config.toml
horizontal_flip = false
encoder_norm_position = "pre"
encoder_layers = 8
encoder_width = 160
text_encoder_bias = "qkv"
optimizer = "soap"
lr_schedule = "linear"
Rows from block 2 of the image encoder of a small contrastive image-text model, named by matrix and row number. Rows with one number belong to one neuron. Each number is 128 + 24 x the weight over its row's rms, rounded and kept within 0 to 255. All counts start at 0. Numbers have three digits each.
Before each neuron's rows are labels from the 100 images, of 14848, where the neuron reaches its highest value: "place" is the part of the image that holds the peak. Only what is clearly more common there than usual is listed. The data: photos with spoken descriptions (Open Images, Localized Narratives).
# fc1: MLP up (encoder.blocks.2.mlp.fc1.weight, 320x160), inputs 0-79
# fc2: MLP down (encoder.blocks.2.mlp.fc2.weight, 160x320, transposed), outputs 0-79

place: middle left
fc1.302:121135177093138121107115145108168140157107122167162096078129125136159185157126160104145112082147124129126176147138171148135134144142142109094118149114097103108130139137120119099158112094133165165129156150109143136150147125183138118125123110
fc2.302:140156085158146124107150128128127108090094095071121132147133134156136117131111097154155152142099117116140134135126126069110108097165123169136164124144147140120133093120119108134111098128127149127146089147097127158077110135097127099114120161

place: middle right; middle left
fc1.163:119081131111144143105112137137111139139165193135147115138148145124100127129126137079148119143098140113073132145105145138102105097131112135110181158110135112087161134162126114139152142144104120125143121119090116110121123116118133132151160129
fc2.163:109141076133124130174109106128131134153157079141137134128099122133147177147103119144120090121108156138152163114132137138070165139147110139124132136168111165139133167138095134126162133129120149101097140155123140172158120130163180110093136126

place: top right; middle right
fc1.108:121106089162137108141137067138175109137118162164146138134142138155098108156120136125073135121128161130166124137142144127166135127113183144138143114149126108117109161069161108168143105169120133142142125102109139135129135123119084120146102156
fc2.108:132123157126137157115143177092117141143141130145161145126098163124098138160149130091086136136118116142107119106100110102123106148099111118142160090108118118132137145153093119117116153130169108127172150120115119100148116149128168157127119145

place: top right; top left
fc1.220:130175161132097113118109157116149145122138126162129129151156135164113124156075121112181127133134142143118126094145124094105081155097123121109107111114141118127122123124118133128130130110129129166129069139161113115133111147114154125094132128
fc2.220:101131104117126157126143102099154143130131119109181156136155137130064114154130119124130159086153150121113174141128177147099145104120159135119091128162179147100116143074090104076151138080137115123115166128125135123108103120154107120109104121

place: centre
fc1.41:118110140062117128164122139160139113129181172141124186139149144064092132099126086110077149146135136113128142137140138148079140132103151190123167093142108124171099117160129113104109145139137087136107118097125132137150115107156123086123137129
fc2.41:110132087143089102069125115146132138115123109173128115133139089169121144128108193163180142130144116131113107144132086114168106154117139108130105127112127099146137146130097096147174090109122088143121101127119110133162149144102107131172148154

place: bottom right
fc1.285:108131154138089063144102133138136135129159149115124152105150156170109135116146137146151141143135129120114184139113137105163108109110147089119106130141148123129110108125145126128107154162113127149102131083118145121140135155117124130078147126
fc2.285:149120113120136141149188103136116130158122098113130150166095089113125126176119137087146180075116138108140130143114150191133161113146128143135145149094142124140118133130128116141147102145156101128142078120131103103101137119155149111195117140

place: top right
fc1.319:127131178174143107158127119117119132138088148154103122175144116139127110148097148095125170147136121134125092139157131163161135122140142112144146140120155141115106138116100143114141137120122138149150160163105116097105087146117161089139136111
fc2.319:053119086116110131099099137110124121143126104167131162101118130150091110157125115181100124169129093139119151155122144055167116107118126099118120181123107160129136085115137111126137107146117130114114119126087128143147115125141143168162137129

place: bottom right
fc1.236:103148148128092124112144135150145181150086102135101124148147119076143111099132160130125112108103158101141161100135152157113151070088113147102111114163123099152120110140147111101106143116149098122165138161176134144149108087113153115146097154
fc2.236:140122171149161128175152139123116098103132103130111109138080148154135119123146159168136152126155105153124105108139115130134082093177123122121101110094142129103141183119122125160098093152109103125166105121106081122127137142143140109155118125

place: top centre
fc1.264:103096110156152153115154153144147110128129112187137142091152135148106111092127145090126114123083128091148185176111106075118122143145138111146132150139159152135121153151153142072167109142090154128146147167099121133184135103136115146142156123
fc2.264:139141106130116111123163107072133137133148124107131122125129125097115111133174116120159130113127178077165098159110097177134094113177146120147144168125138113129151104082145135162137167126162114122134143137105133129159151136105128115121084172

place: centre
fc1.149:142126122097162149088156119116126152108122163120124140098133150140131146122132120081162118089119101135138143117085146120123146128130154120128131176095136101094102153178138134134170076143131112158174138093110118114097151154090116115108153161
fc2.149:115138148122155105128117122124126113110140102105124115144131147130105127133124189081146118130154124154127111140097111102160136126059154092130111119128112099183106155117064123147094156138156185101133110119165125134136122110132112180037165148

place: bottom centre
fc1.124:122151147148144149149124097118100153132127112157125146132094136132136148108180111113100158105101144124125092095128151188166089126111136145131106132131128154153134127123149097171134131136060110181119110149082125146139102089118143084137142174
fc2.124:184116109114109103149114071161164128095113130110140101141153123112160100114153147113108159123144106128135117144143114131101113093119161115100190113083125152136136145149106083087139143110143118071145117080168139132084102115134141138126156095

place: middle right
fc1.126:091141148132131144152193111133132094151123127144095123139119151135101125144077094140115106167090127163153131176087142102147112114162169140121144118152100144103140089121126151155118135136151151109159106137146126117111142114082102127133135130
fc2.126:154130136087124156121139144106137121113167123130139124158141133109112147100108129146102177092119118093120143115171132139137159148139147093125131143105145093148118135122110107129145124108135101154128123159085099128080161157094129104095178162

place: bottom left
fc1.116:116137132131083085071082135162161111143141129115114144122140143142185141159109124144102119149115151152142138088099134116116168140103114124154112114115141122141177071132113107174109113145092102125108089143116155106066125145146139115095151123
fc2.116:074152134163164155138124107135094142119130070155122084108135115098144125097118173116135173128144108114145121132122134124097116110131145160115136106147108135114091131104113113150142113088122162121133148137115130127158101135137102148129134134

place: middle left
fc1.308:144123068133149147133125116102122159152151153122123129135186149106127122120135134134105104115175138125125117130106115123145109110115141075143086117142112132134126084124117131164136101114128103144128185134122114117122094111147159118163139167
fc2.308:109111174127150093137140154154116138132138122129168115089134137139179144164131114140197129134129135112156136153155157189137145099136123137159160120139145107119153086121090142120134084134131104103100073113134122101163145163121103116137164136

place: bottom left; bottom right
fc1.191:085124098129108111128147106162135102125102096152139090166132166122162155141161107112146086134130098125130112120123134135156122083127105127133165128167124155115133130128161176131080138125098107171146113094088139117171149097137138097119140140
fc2.191:141135120106122118158107122094162104125175115113143126120093146120130142120124151112119113130130147156114140122138126183097132132147114147135100120110160127120109160186075139084095114137054145110146155144158124157103127103098130128129141160

place: bottom centre
fc1.316:111115128135151115119127115112114111150140118139144137112114135101149166095123115121118153128147110191138116112154149133153097093115168122112153132121128122077091107131130094091182113127115088164135142113134140158134105153113137101109109169
fc2.316:122144142130129108171155189072112132120157137150121132128126151140125127178135127136119111095129154159099102125152187158076184148103160121154123112116132103139143122145126149147105110104112157095119149141091116143156166150100121151158125094

place: top right
fc1.199:161081158133167098134143123104102072150160128122158119174129104160080110142124180181117103113104125156114138130118128120107130109124127159115148137151125132114089104109152140136135120169125179172114088114127098132091153109116114114152094131
fc2.199:124128143117095123119093135101149141160151100116126169151180151151144104095150122074149143126169119169156148129122097141149149158099124101143088094161152108099159130111093123145127088126164149077137144114107126095101162113108166145127160117

place: bottom left
fc1.23:129122163111120108138120153133145153111125145118140161118109129176111112103135108150110133138131107112138133122128127107091135164122148123082137096129158135141175119126079134106166119162158113155123141171112113104129132117122066120115136125
fc2.23:120116163139126129133129125150155142137135131098137118130099117099118085142121168100114146121155096151107128133114102185121106097118118116112145173061115121079124072151147141129122100145129108095129091125134149134147120120136144092144150121

place: middle left
fc1.132:131168104103164136113151065148118091152155167122159148123167156126147128151136043133128108144106108144142129141107137065137116126157108134151116134144128122100121093158147108142127119122132093124142162132118100157124131101095163116118103157
fc2.132:184089138103172133145145165136113108158123118141148114153120150121149165128121133115126113096130083126121127151151137119143149084155126123096126098159123145112149080082137124170110109139112114159107153110152165079084114099122122105154151111

place: bottom right
fc1.113:135139137148135123147155131127098165125140175156149135134177145150083136184151114106126122099083103162089164123114163127158117139115147117121116158170133155166104180144124119154147095152158139091153158107162100115129125090094135158123122078
fc2.113:139110142124120076107181112136132135171113090117108145103126131130138123116100102080147141090138125153115129155151145184126135127114128108127139125113139132118109118131109180192107130151132128119086137129132173173102135105118135155129125143

place: bottom right
fc1.164:069095154166136127186099116097134155109110131115089122166121133117144149081156140178108086114152125079130132155117113162104104116108121106154162103134105143131140119113157112129135128131116135164126117118083073113125114077120175153117141130
fc2.164:202078109118169125117146186154140143167158121137131130055074146117107111147111133128109125122133160151105158104161111126158108068145136154091121118123131149154133128145136098094112090132142131205137147124104151101123094165147145122117150116

place: bottom right; bottom left
fc1.101:127133140127116113159156132097165134139123155079149157146123153139116141147102114107153137134136141123125171146167133139149112148110124093120125140103151127112118114108146125089078152099123119165135144094133139129105099170139145107138074134
fc2.101:152142120161123102088132095155089130154152117137112128161115068128175147146170114159126133124112124156109135170097140127108148159196130109125136112133131092136137148112104128178145114129176152118098127113104102149136116134138147126149151140

place: bottom right; bottom left
fc1.51:140089126132156090157092079133079155173131130143113152123134108111096152106138120131156117120106164151120113134099131154108126139123173094160094119083108112140141105145152114176066142093121113122095147170100157115111145114134130132140181106
fc2.51:146096148130114130145099147123081128134121119150084134133100173127151127093149150078106137091122102093127134128141103111137128120131129144081099109144142111107132102119110148136138154110147133128121122137113129132135117130148175114141151067

place: bottom left
fc1.278:110105133090112155122137040126127137117122142127158142134175147132102159138117146107159176110100106138151133111096105112136093092117108138113129136127131122123140126111123114123101118097144119090135125137110086142118076172114145114126142089
fc2.278:147110140125135116146126151115116185151098132101117139104153131123121124137154072150040134155116131117136151119125118169122138164164130106098128108113134105152122117111108145163133133098113154124119125136114137120122178097117108157119103131

place: middle left
fc1.291:118129131131109144074123114106099116134131166127104096089158135131117130087161121128125064154128139107109117135096112112125128165175073157096113114156150147135167111118138139140151117092115102144169151103081112153088158099128118147137146137
fc2.291:156113116128147152153146113095115132149121117214124134145101146130111116153094120136136171109138155132116123132194121099124127158103111157118167108107118152124076125148103114115121106143119112096117172097119112159115132137103151114131094126

place: bottom left
fc1.27:095147154108118108140175118112133148112106125145108047093134131139115114145127096102118111126094109096123136159111153147178101111101120127147137140091155081119140167106145148134141136140172107117129128135131108124154141099131138154130192136
fc2.27:121139120104151110124062149138165165155139150102151101089119128155125114151142139120151150127129130125160145140128141150135142164155140151113153125136103163182133099157109137107142114091128095126181122099122129132086159145165100138106124118

place: bottom left
fc1.230:129168113172115112142117153126171114144130162131074131133122158128122167133133083148148117149136113109101120122151110190105091103081158111111114112178118145131091094130110146120145101108130118159149144094095098131118140154107150148107149120
fc2.230:087095124113141152127141124155088156096091135109137128102132103140127078107138130132148146139090119138131103097135150079139140098121082156159112136116145095102088122132139120124096091127128140136108110092133120115119117084129105124158120121

place: centre
fc1.8:120164134134125132105155121166111091099161142144130117117113117126083159188164122096084140127132112092119098110144135088107118121147078145124118113139098127111155106118124126113128112197108082101155123147112135127124134123075107114120190090
fc2.8:093100078140119119153125113097098126129111126097201148113154128125157118078122120129113114150137115122148108150118140179125093098130186166113140153126152104132084138111142112183121171140121131114141129118115160154080136106135108153126137166

place: middle right
fc1.247:088146075112126148111150158104123149148133149148135136117108130148183121095163078122124109118146121111156139135149152082120114129115153141119169097133138139137162124157124139134189128111104132132074136124099120136126135128101161112089136127
fc2.247:109107109101164119123139148078098116104122151154131117189136142132135138110119155104108160095093102116142160139114084154131107102140141120140061107147112112127109170118119097117103132108132122108114079151155133168128140129167167121145133167

place: bottom left; bottom centre
fc1.153:136114131132146127115129124140117135120120110152132103126163090160154134085135165137115114124123120092106123151097102145106145133136097093145118125156165161142149129165085104131158119094163093150142162120117139163151144142146127158086102078
fc2.153:109120189124154172111158126103124105141140126102135131088135121096074099154143112123110128120148140109121129131118158125167124131091127180136145152080137134173131114095131125102068106098100107118135071113100163143112135088152108108128083101

place: bottom centre; bottom left
fc1.157:120128097160127107095144088129167092146127124111162084138085084168131134095161108161152144123162142104118121138188126155150069109144132166124138101149169129137128138126122160134150107137101120137113141153143127148150099088123104136094129146
fc2.157:130103143100137125106144156109152122093126139133118162137150092113084118150052126144147129091082118161115146098096146146150140145102145134093137161078129152162118121121161115138122149129142067155114149129118126110129112143124137138173133067

place: top right; top centre
fc1.266:112164146090103112110151145101155129124165138134122132161124142109148146087151134098167123168132087125151136154122129098167082157163136179152154131153117121101086154120139154140127084097171131176075145143162114160131124146141119141111110116
fc2.266:114132131125134158148132161126097111127145086101173126129116099133165083142129096113151124139128135133140125109078126130147124135124118158118127119078137111136128157151139115135154163151101121107135135140145128116140107155113192123137086132

place: bottom centre
fc1.121:121175086159106131119135117106178125159143123115107114139134131163126092094138149072145205123138172112111131082164133161092159156147113159148121113142106107107161114088113139145121151111107122146109110143093134161094157097137166137148129152
fc2.121:098133168131151124141124118162092145090161133098102145130154147147143142146111116153088088086113122104120110098107095083103128113092076107109126144115111160175113066153145159127118152122112110115125125137150128119151123113086094136146080090

place: centre
fc1.53:109101140129125115141113140137131148119186146122078163135111147163128079143118157149122162092126137101133122147159103132157142153091082102167085154124133112150118135098150153142175127141122080185160120137111137150127119137143132120116123148
fc2.53:127137107095170113133138153116150095132087175099124091113116106117160093114109135109138127114147103124173122148149146126089165146106107114133116139096165164131089140117134131164101162174124126125142124155096099124122096146167130131113131109

place: middle left
fc1.146:129103124117073156165106121100160117087107128108128132122153195147127113154135134084099147143131165129079138121137091120097138135104153151139098143119107114119175125103151104132097138157153108084143135123129147125094167090153136164159105148
fc2.146:102151104108157128128114115109120123110151118143119123129165127157127172114130148169148102119119177149126122116141136138106153106088126139083145131143109136144092145131140129144163111132151119084075106166136124152167140149125083153148078106

place: bottom right
fc1.16:101113103167135130139092101122100146123108133137150147137150181168117163115123126140108136127078092136110158133127168133134161137165133108141145143131128133133132147150116163198111100150143106072126137145118124159121128144144130146166098126
fc2.16:175121165113179102138133166115153125144143096118103104154110085080115157114120130137117123122169144127145124138097115090118125105115124143100106137131102141142107120088125100097122142130138095119123173104111093140141120118171111113129133153

place: bottom left
fc1.300:138148124149144104138155122100161170131140119123108083071128118119127109156113121139162095171110091152114123121134121155157125141161181159136131116160125137130097096094120124122094065122120104096086127128129157167141093115128074144155121109
fc2.300:141142131138107136155115150137077107156132126118169083112123116094133122139147140124141145119131135096138078106124130101111128128094142157089110111098127131139152129103168123162081153135133110139138142124082117119109115124112139097092149148

place: bottom right; bottom centre
fc1.69:120114177131136129090113098111163121106119134132157118106111136123132096066127118147121127104171111126143113151119129113082128182118107134173140079080146143148115153112162142116131149142112116098129123161108142151088131062054119127125162099
fc2.69:138183143154108113156131121102094165084161142103099132149130110153125139106150147135123083092119141094104126129148135170133159137117155122157129122110118109114103119134138131166114104117155137100144099111144163145091148120119084125099118186

place: top right
fc1.267:071170095147127136077139131129147112125122140130138135116102162106164139111128116092161089146143066156166153133131140115112138144164111132149148133152080111082155105133111095116144123138098082124150093151105165121129138171132127113109098114
fc2.267:138107140165125124160153146148113141140130077135128136150131105111127121078164115176135084120179175119140108111076150154161151162150143098120123174168129148148111088145158120127159155158134136128147125153148088135104097138119140161131115103

place: bottom right
fc1.90:087178115126106119134143144125119104112122081161108123157136188128140115140119149099115144127141155080141125156120121118075143081118116125117126122098149126110116117166153123132120156107107103126086135096103087115147133087137132125150117127
fc2.90:167090147100142140116205146096108152160129118157096122078087116157131120128155118160129131148129121179123138122140158123134156161133122147160135111135112139156148097115124151149141108159139148164154101139143153128114103112143121155127181128

place: centre; bottom centre
fc1.22:138103145143158139114144141107114102122098120147094129129151117104142105114162113159123160095166128137130163190109127114145113133098097136174096150105105113117134114140184149096173156096115104102158106118165168143109132097143130130149124157
fc2.22:128144133099102147121113101147116127149171085144099081143134117163106152116070147125136117131093107139125131107109128110110144155100147144117138147117135114147158128133126148158106067108150084136102135123119121181152151120123160136117152128

place: top right
fc1.39:114128142131103099123116108164137138145144157130151189114110119117148135125122137089118095127172162125141170130106161103150136114143145166180105177160152182155145143148137108095143127121120157152141135126085128106142126137141139133127154125
fc2.39:123123124113133113111164133061115094154102119135115102162118128145116135148125147171135073085133118101135095091145157097140127210133116140140122113078108098128131139143115147101136067099158076135136141145137155151152100150110122122131095122

place: centre
fc1.7:112184089111140136072156137120111106135111114133143115100103153105119140131130133136129148127181129136081131110123125134145128116133133137121130172119136108089137150081071112126124139125156090097135159154125092107148124148120131149169144138
fc2.7:139121159152088155130138191128150137142133133122143146155131092123154151139109139131132124146156068077178147112106145129129147130113116149169140154137136194120125121138167131165087113144151103124117127139147117145144116113153151109107175124

place: centre
fc1.129:121140100127125127102197105105112133096142161126130123077061158145138162075142097087117171098104097110147084182111146137086131087174133138151103139129138129163143143133166101110201124142107110118137148096145146145142131143093141171109134128
fc2.129:105098106100136146121175100120146110116101105141095112134117111154118140121098157157119110156106137156139120152153139137107157212113124178154112172175092119129121153139083118137137159169155113066120126154147111113101159133119094136139138108

place: bottom left; middle left
fc1.173:143148123155157151120160080116139104107131135118136156132116156114142106115145095091146143111100188073161137155099127133094122113155127127104121159147128079146132096153120185098122112140178125110168133103148114141131152103189122123075109108
fc2.173:151108168114101113168088108156074099092153127137160128117110109103094107159120152160167111143121106151089114114134153119109144119118151093160123111143105163126117097167138115129117125106100166129089109135134148135169121111111154153135138140

place: bottom left
fc1.140:126153103076135122178147156131124115111138158118174125129150155137082164082157099119123169168099142105122131178152086144120114157129124109153141160120134101116144134155091136140105123132106106113102160129112152168106145144129127116104142115
fc2.140:141124184075126136167138137143128150116077140157140155116141140124145077111165155118140110164110144142146090122139118180133147118135111128122160159145137120093104080130156122128159145135119137146091122114145106150119151090150155124125125132

place: bottom right
fc1.127:128157086108126148116146169141137127110148153139113144154118121113129142114140113148094090126131107111146154156122128115159105106152126112130152105122179139154099125124134117130127133109123151149142118106120063112139077128125118099146117107
fc2.127:158125101143111112123122148107123102115114120133139145119147143138145134155153108112151135161142142144112120133121139106167136076106154119091091159161114135113166130142122150110106172184115149125176113146084111102126125146146109163124107152

place: middle left; top left
fc1.87:085151163155105132078147140139150148082097104102138123115137141133163083145129128088143119150102166129153106126120142100122131151101162145119124122139136143109121109127186115138145128112127118160159139128156113103126136085136109169124125120
fc2.87:141114127152114106166110123135113104127123122152139131152105105103101130171116117115127081156093109122123138119121138151163146137110162148100158165157136118174124124150129092157096103089144137097137129114145104103135187127145171145103119141

place: middle left; middle right
fc1.130:090116111104110150139097101122120097139119097177125145103145163147141119151080174130115133141134151127108124125108098089125131142142116132121077095078138145103121124147125082089108126118134122136131109108125075115125135145068094115174126120
fc2.130:157151138146133114100159130136158099187121147133120147085125119145138143098112105129099110093165122118130144150142128140157098088175109116101129147110150118131141153095136150116100108113136115144159142107128142152114138105160137179147133101

place: bottom left
fc1.238:133088093131127113116119118139104141094121101126140131100119135156148171088119151138134128092107092110141109136118130175145135155120110159118161143155114081121123134142158132109130185126162148127148101116140137139138129148147146134125137121
fc2.238:140154132121120090144158123111169096131123122104110138145154081142141084175129138153116125094119124109086107121122129128109129106146147123155148115130111142145108158144080152143126117123109132118131095089134085133107150085108111128153118098

place: bottom right
fc1.70:118131142111118141130152115100068116110156121139162128140117109095123085147126131110159116126123144134174138165079166127114150129147173142121165150123132143132130176109095125143186170132139132141138106161152183139112098084119096090119120129
fc2.70:111085115143136133143156133168176105127103153129125150122125091137125118110119131129125152153121123143135148075158130126128136111165064195099086120164130142118099122134136130111095088135156137153132114055167127102117120150135140119119139115

place: middle left; centre
fc1.201:144094125107101115100128074115103093092144152113158114104175115143152135165123096113094078112092085109139149125107120105099124141116120133098101156109144132096139092169132132091170123105124140101125150158166117137073163128151129166165144096
fc2.201:126088141087154128127140203161118135150126160153114136142117142123166143172141102151100136122159140128138091159114094137137133132112122127090139154106138142148146155137110126129138134119161111171154093122134106138141139151109126097082097118

place: middle right; middle left
fc1.273:114133145152146113125115096151114122115115079156130111082088143153152098144125145068095148078176160156139150136153136128116156144108112071145139120114160104189148137147141128114106126162148111171132171103152115130176138129091125121123105107
fc2.273:122107107143119147134165143163160104142127150157173162167151084109127119120154138177151122111139136117119119092117086141164125105148137135099150190133095138093129120128134141136141160150157160067126112128137099110111119099148141110083102150

place: bottom right
fc1.212:115147100107135123157158105131143092097107116137139151152134141106073124076091137165125121151129142157135117164142140084110101117089151136082118113150132088137140163149142109155127130103141151102134142137126136162183129107154107141089117137
fc2.212:148133147141108160116082115131130153145111165128117108137166121151107173170123172161089165114143096118127140100153147155115132100121114170142134110088102164095131095172139114149159187126129129109099172128160106146126109154099129116107134141

place: bottom left; bottom right
fc1.123:137134110150135094137132128147170186171184103170098124141134175098099170092131122112104105121086128164105126143087127133114145087103101110135111114137123086167133137123144145119132122124139100138118122133133151164104117111058159114110143122
fc2.123:115119145133089133139170120138157129141126158113108159123136108132147148165096134132141154165160084118128124120093094122113137118155142152067159137105100130099120138104142105116116119093119108166111158130076109151127164108115170135175137114

place: top right; top centre
fc1.307:149138151161087101100115168111117128124141135122106109150136123095116168120129094119084083120148121145102143145113165139104134093151133162158091131132091129141161124122135127111152095138130137118111135125119154132117124136098153090110152084
fc2.307:139151169161144125102149153165141127138104073127153115123122162132105158109122133087110122103122144108130148114149112127153103126133126111103124128147127118111080133123134088139103105132105109096134116110145115095143137146132149176150103149

place: centre
fc1.313:103151119107119124154146101106115105121130122102129158078162161134160125106138107133136129163111121123101128138139101114110112155149092131113152117127118168175153123091131116150156168122097123118127126129115118114090145139113102168117128143
fc2.313:202149131092117116095133156160178160157150122147141134153105090157133146151134126115150127102167145093077119080125122096136133124102120124158098132132154140090133121127115083090113114120117128140124143144098119084171103128146147170141148140

place: bottom right
fc1.208:149126128131179137116174094131150120122192111113120137116129127125095171118151141150113067143142135130115137099117091131107074098152123130166094120187136116147150147108149149135131138143126133131104114138074103156154132096128160135117076103
fc2.208:120081112155122116109116163142117171173101162110143084138142102153095147124153158139145155126092107122142101132156137108149115120104147136118115147102133164096141135077125095096160127131091114151179118127113131104107154136153133129137124145

place: centre
fc1.261:108141141144122114108126066137106105120149088113128141163147121136136119157143073151125128140129146114120099142102147172149110098116119118152112133153122146137135104129146178168137123154114087086119115129148122138109119143113147149150142161
fc2.261:152124100122113111100153087123138118110139173095089062117123131136121098179083143179117129079146154128150142130108110129127150157113168108114129136110141148144130160092079102153124112172106110114116100141110138121097126125096098089144137150

place: centre
fc1.77:115153146159129130116112156144156113125149103125098147107161144116090133107136132077125136077140077146129135179137117157142148154151110140080115147167089085128129129107120126108108179193105145122154115138093088130128132099102064130138149132
fc2.77:132114109135114114116171147141103151201106152145164127129110141118126169122130108060172116139151093118133133135133165163131113125133111117134110129093125134169124100148130162152141097113107157092182114152127159116096128103157127131131141156

place: middle left; top left
fc1.80:100133104143142113128094115131164173107131092130180099124154129102125114115107106131116081111109120119117089130152113125115157132103168138127145154144108123112118139123117191155118090143148092104146116098116144089091148139089154099120079132
fc2.80:128139120106154117106158122153134135159137148136130104099143154122129153149126063122141093159153133112153131089153159116132103176104157116123169096161129135098166121141123080166158141110132141148137164083117064132110095143111137166099138085

place: centre
fc1.250:111100142164118113116129147104145126152106117089125122125128156150097162096088102137088081136132078122164181145173138125122116103174111146119157137115084198125122166105117096141097152100134112146133118116135156147113149138098114107119148106
fc2.250:130122135113154131127102120144082118111138136134113129165112074147147148131105116104117152161152090153128138067112159186187125117120100100135111133137118086137132109139095127108132121094129141108160142100167128143131124104139094163147110154

place: top centre
fc1.174:148126176130092123064117155129126117093146121135113133158142117168166163112112134138123132083125094141137161138130116127123111152120128177175139086132134114100112088112142110119129150163130137150151126145116091128156188139136067143194105134
fc2.174:159118110109151139147143119128107148139151152152119134123111150152149113110103143137117088166162125089149120135143152110114123155150139107153102143166159170113127150136114114133154124084137097142110111142156116107133139097093163070091145134

place: top right; bottom right
fc1.102:131110109137120123120097119159090145127120128143155073157145138141106120118103151163085122164100132130128138137090095125155122145118137148119169091117107093126100139130107133109144095114126110132148095161066138122117174134165140120142150076
fc2.102:106143133176136108122150119092121124142111076111115147082150121104141117128082134123112143113147123120089121155125134091126112150104167115133120149154143125145156121139101098101112167135144078127138152123160103143131116097103154163156146147

place: middle right
fc1.243:118125130132106126159136107093160159111145130138114090159099146114126112182130125136111140120138138086104160154137159161142108093088137138143092104121077122108135167134159108097118111151146150125145129113101107162170137124116183157119114136
fc2.243:127147157129127108140085114142126097150098187100130167122132109136103102130128110150153159094117139147145112121178123110126176194162135113101123136113121105174160117124147124140134159100140153130096124125134154115105186135133129117158116166

place: top right; top centre
fc1.95:139146103100156104144122152153109134108146095153125130138131140120120090124096089119117144137088118114142173114150143134159125141141097158098111127173088093119136168091135119158117147106138100152103108102157106100162126106127098133159104124
fc2.95:141125177111152134111101153119100149124125130082183126114131168126129146145103153137140153153130135118136128158135134131112119114122097144148147126119126150151154088102124141123124129106172125156159122147145138166089096175094130087158163109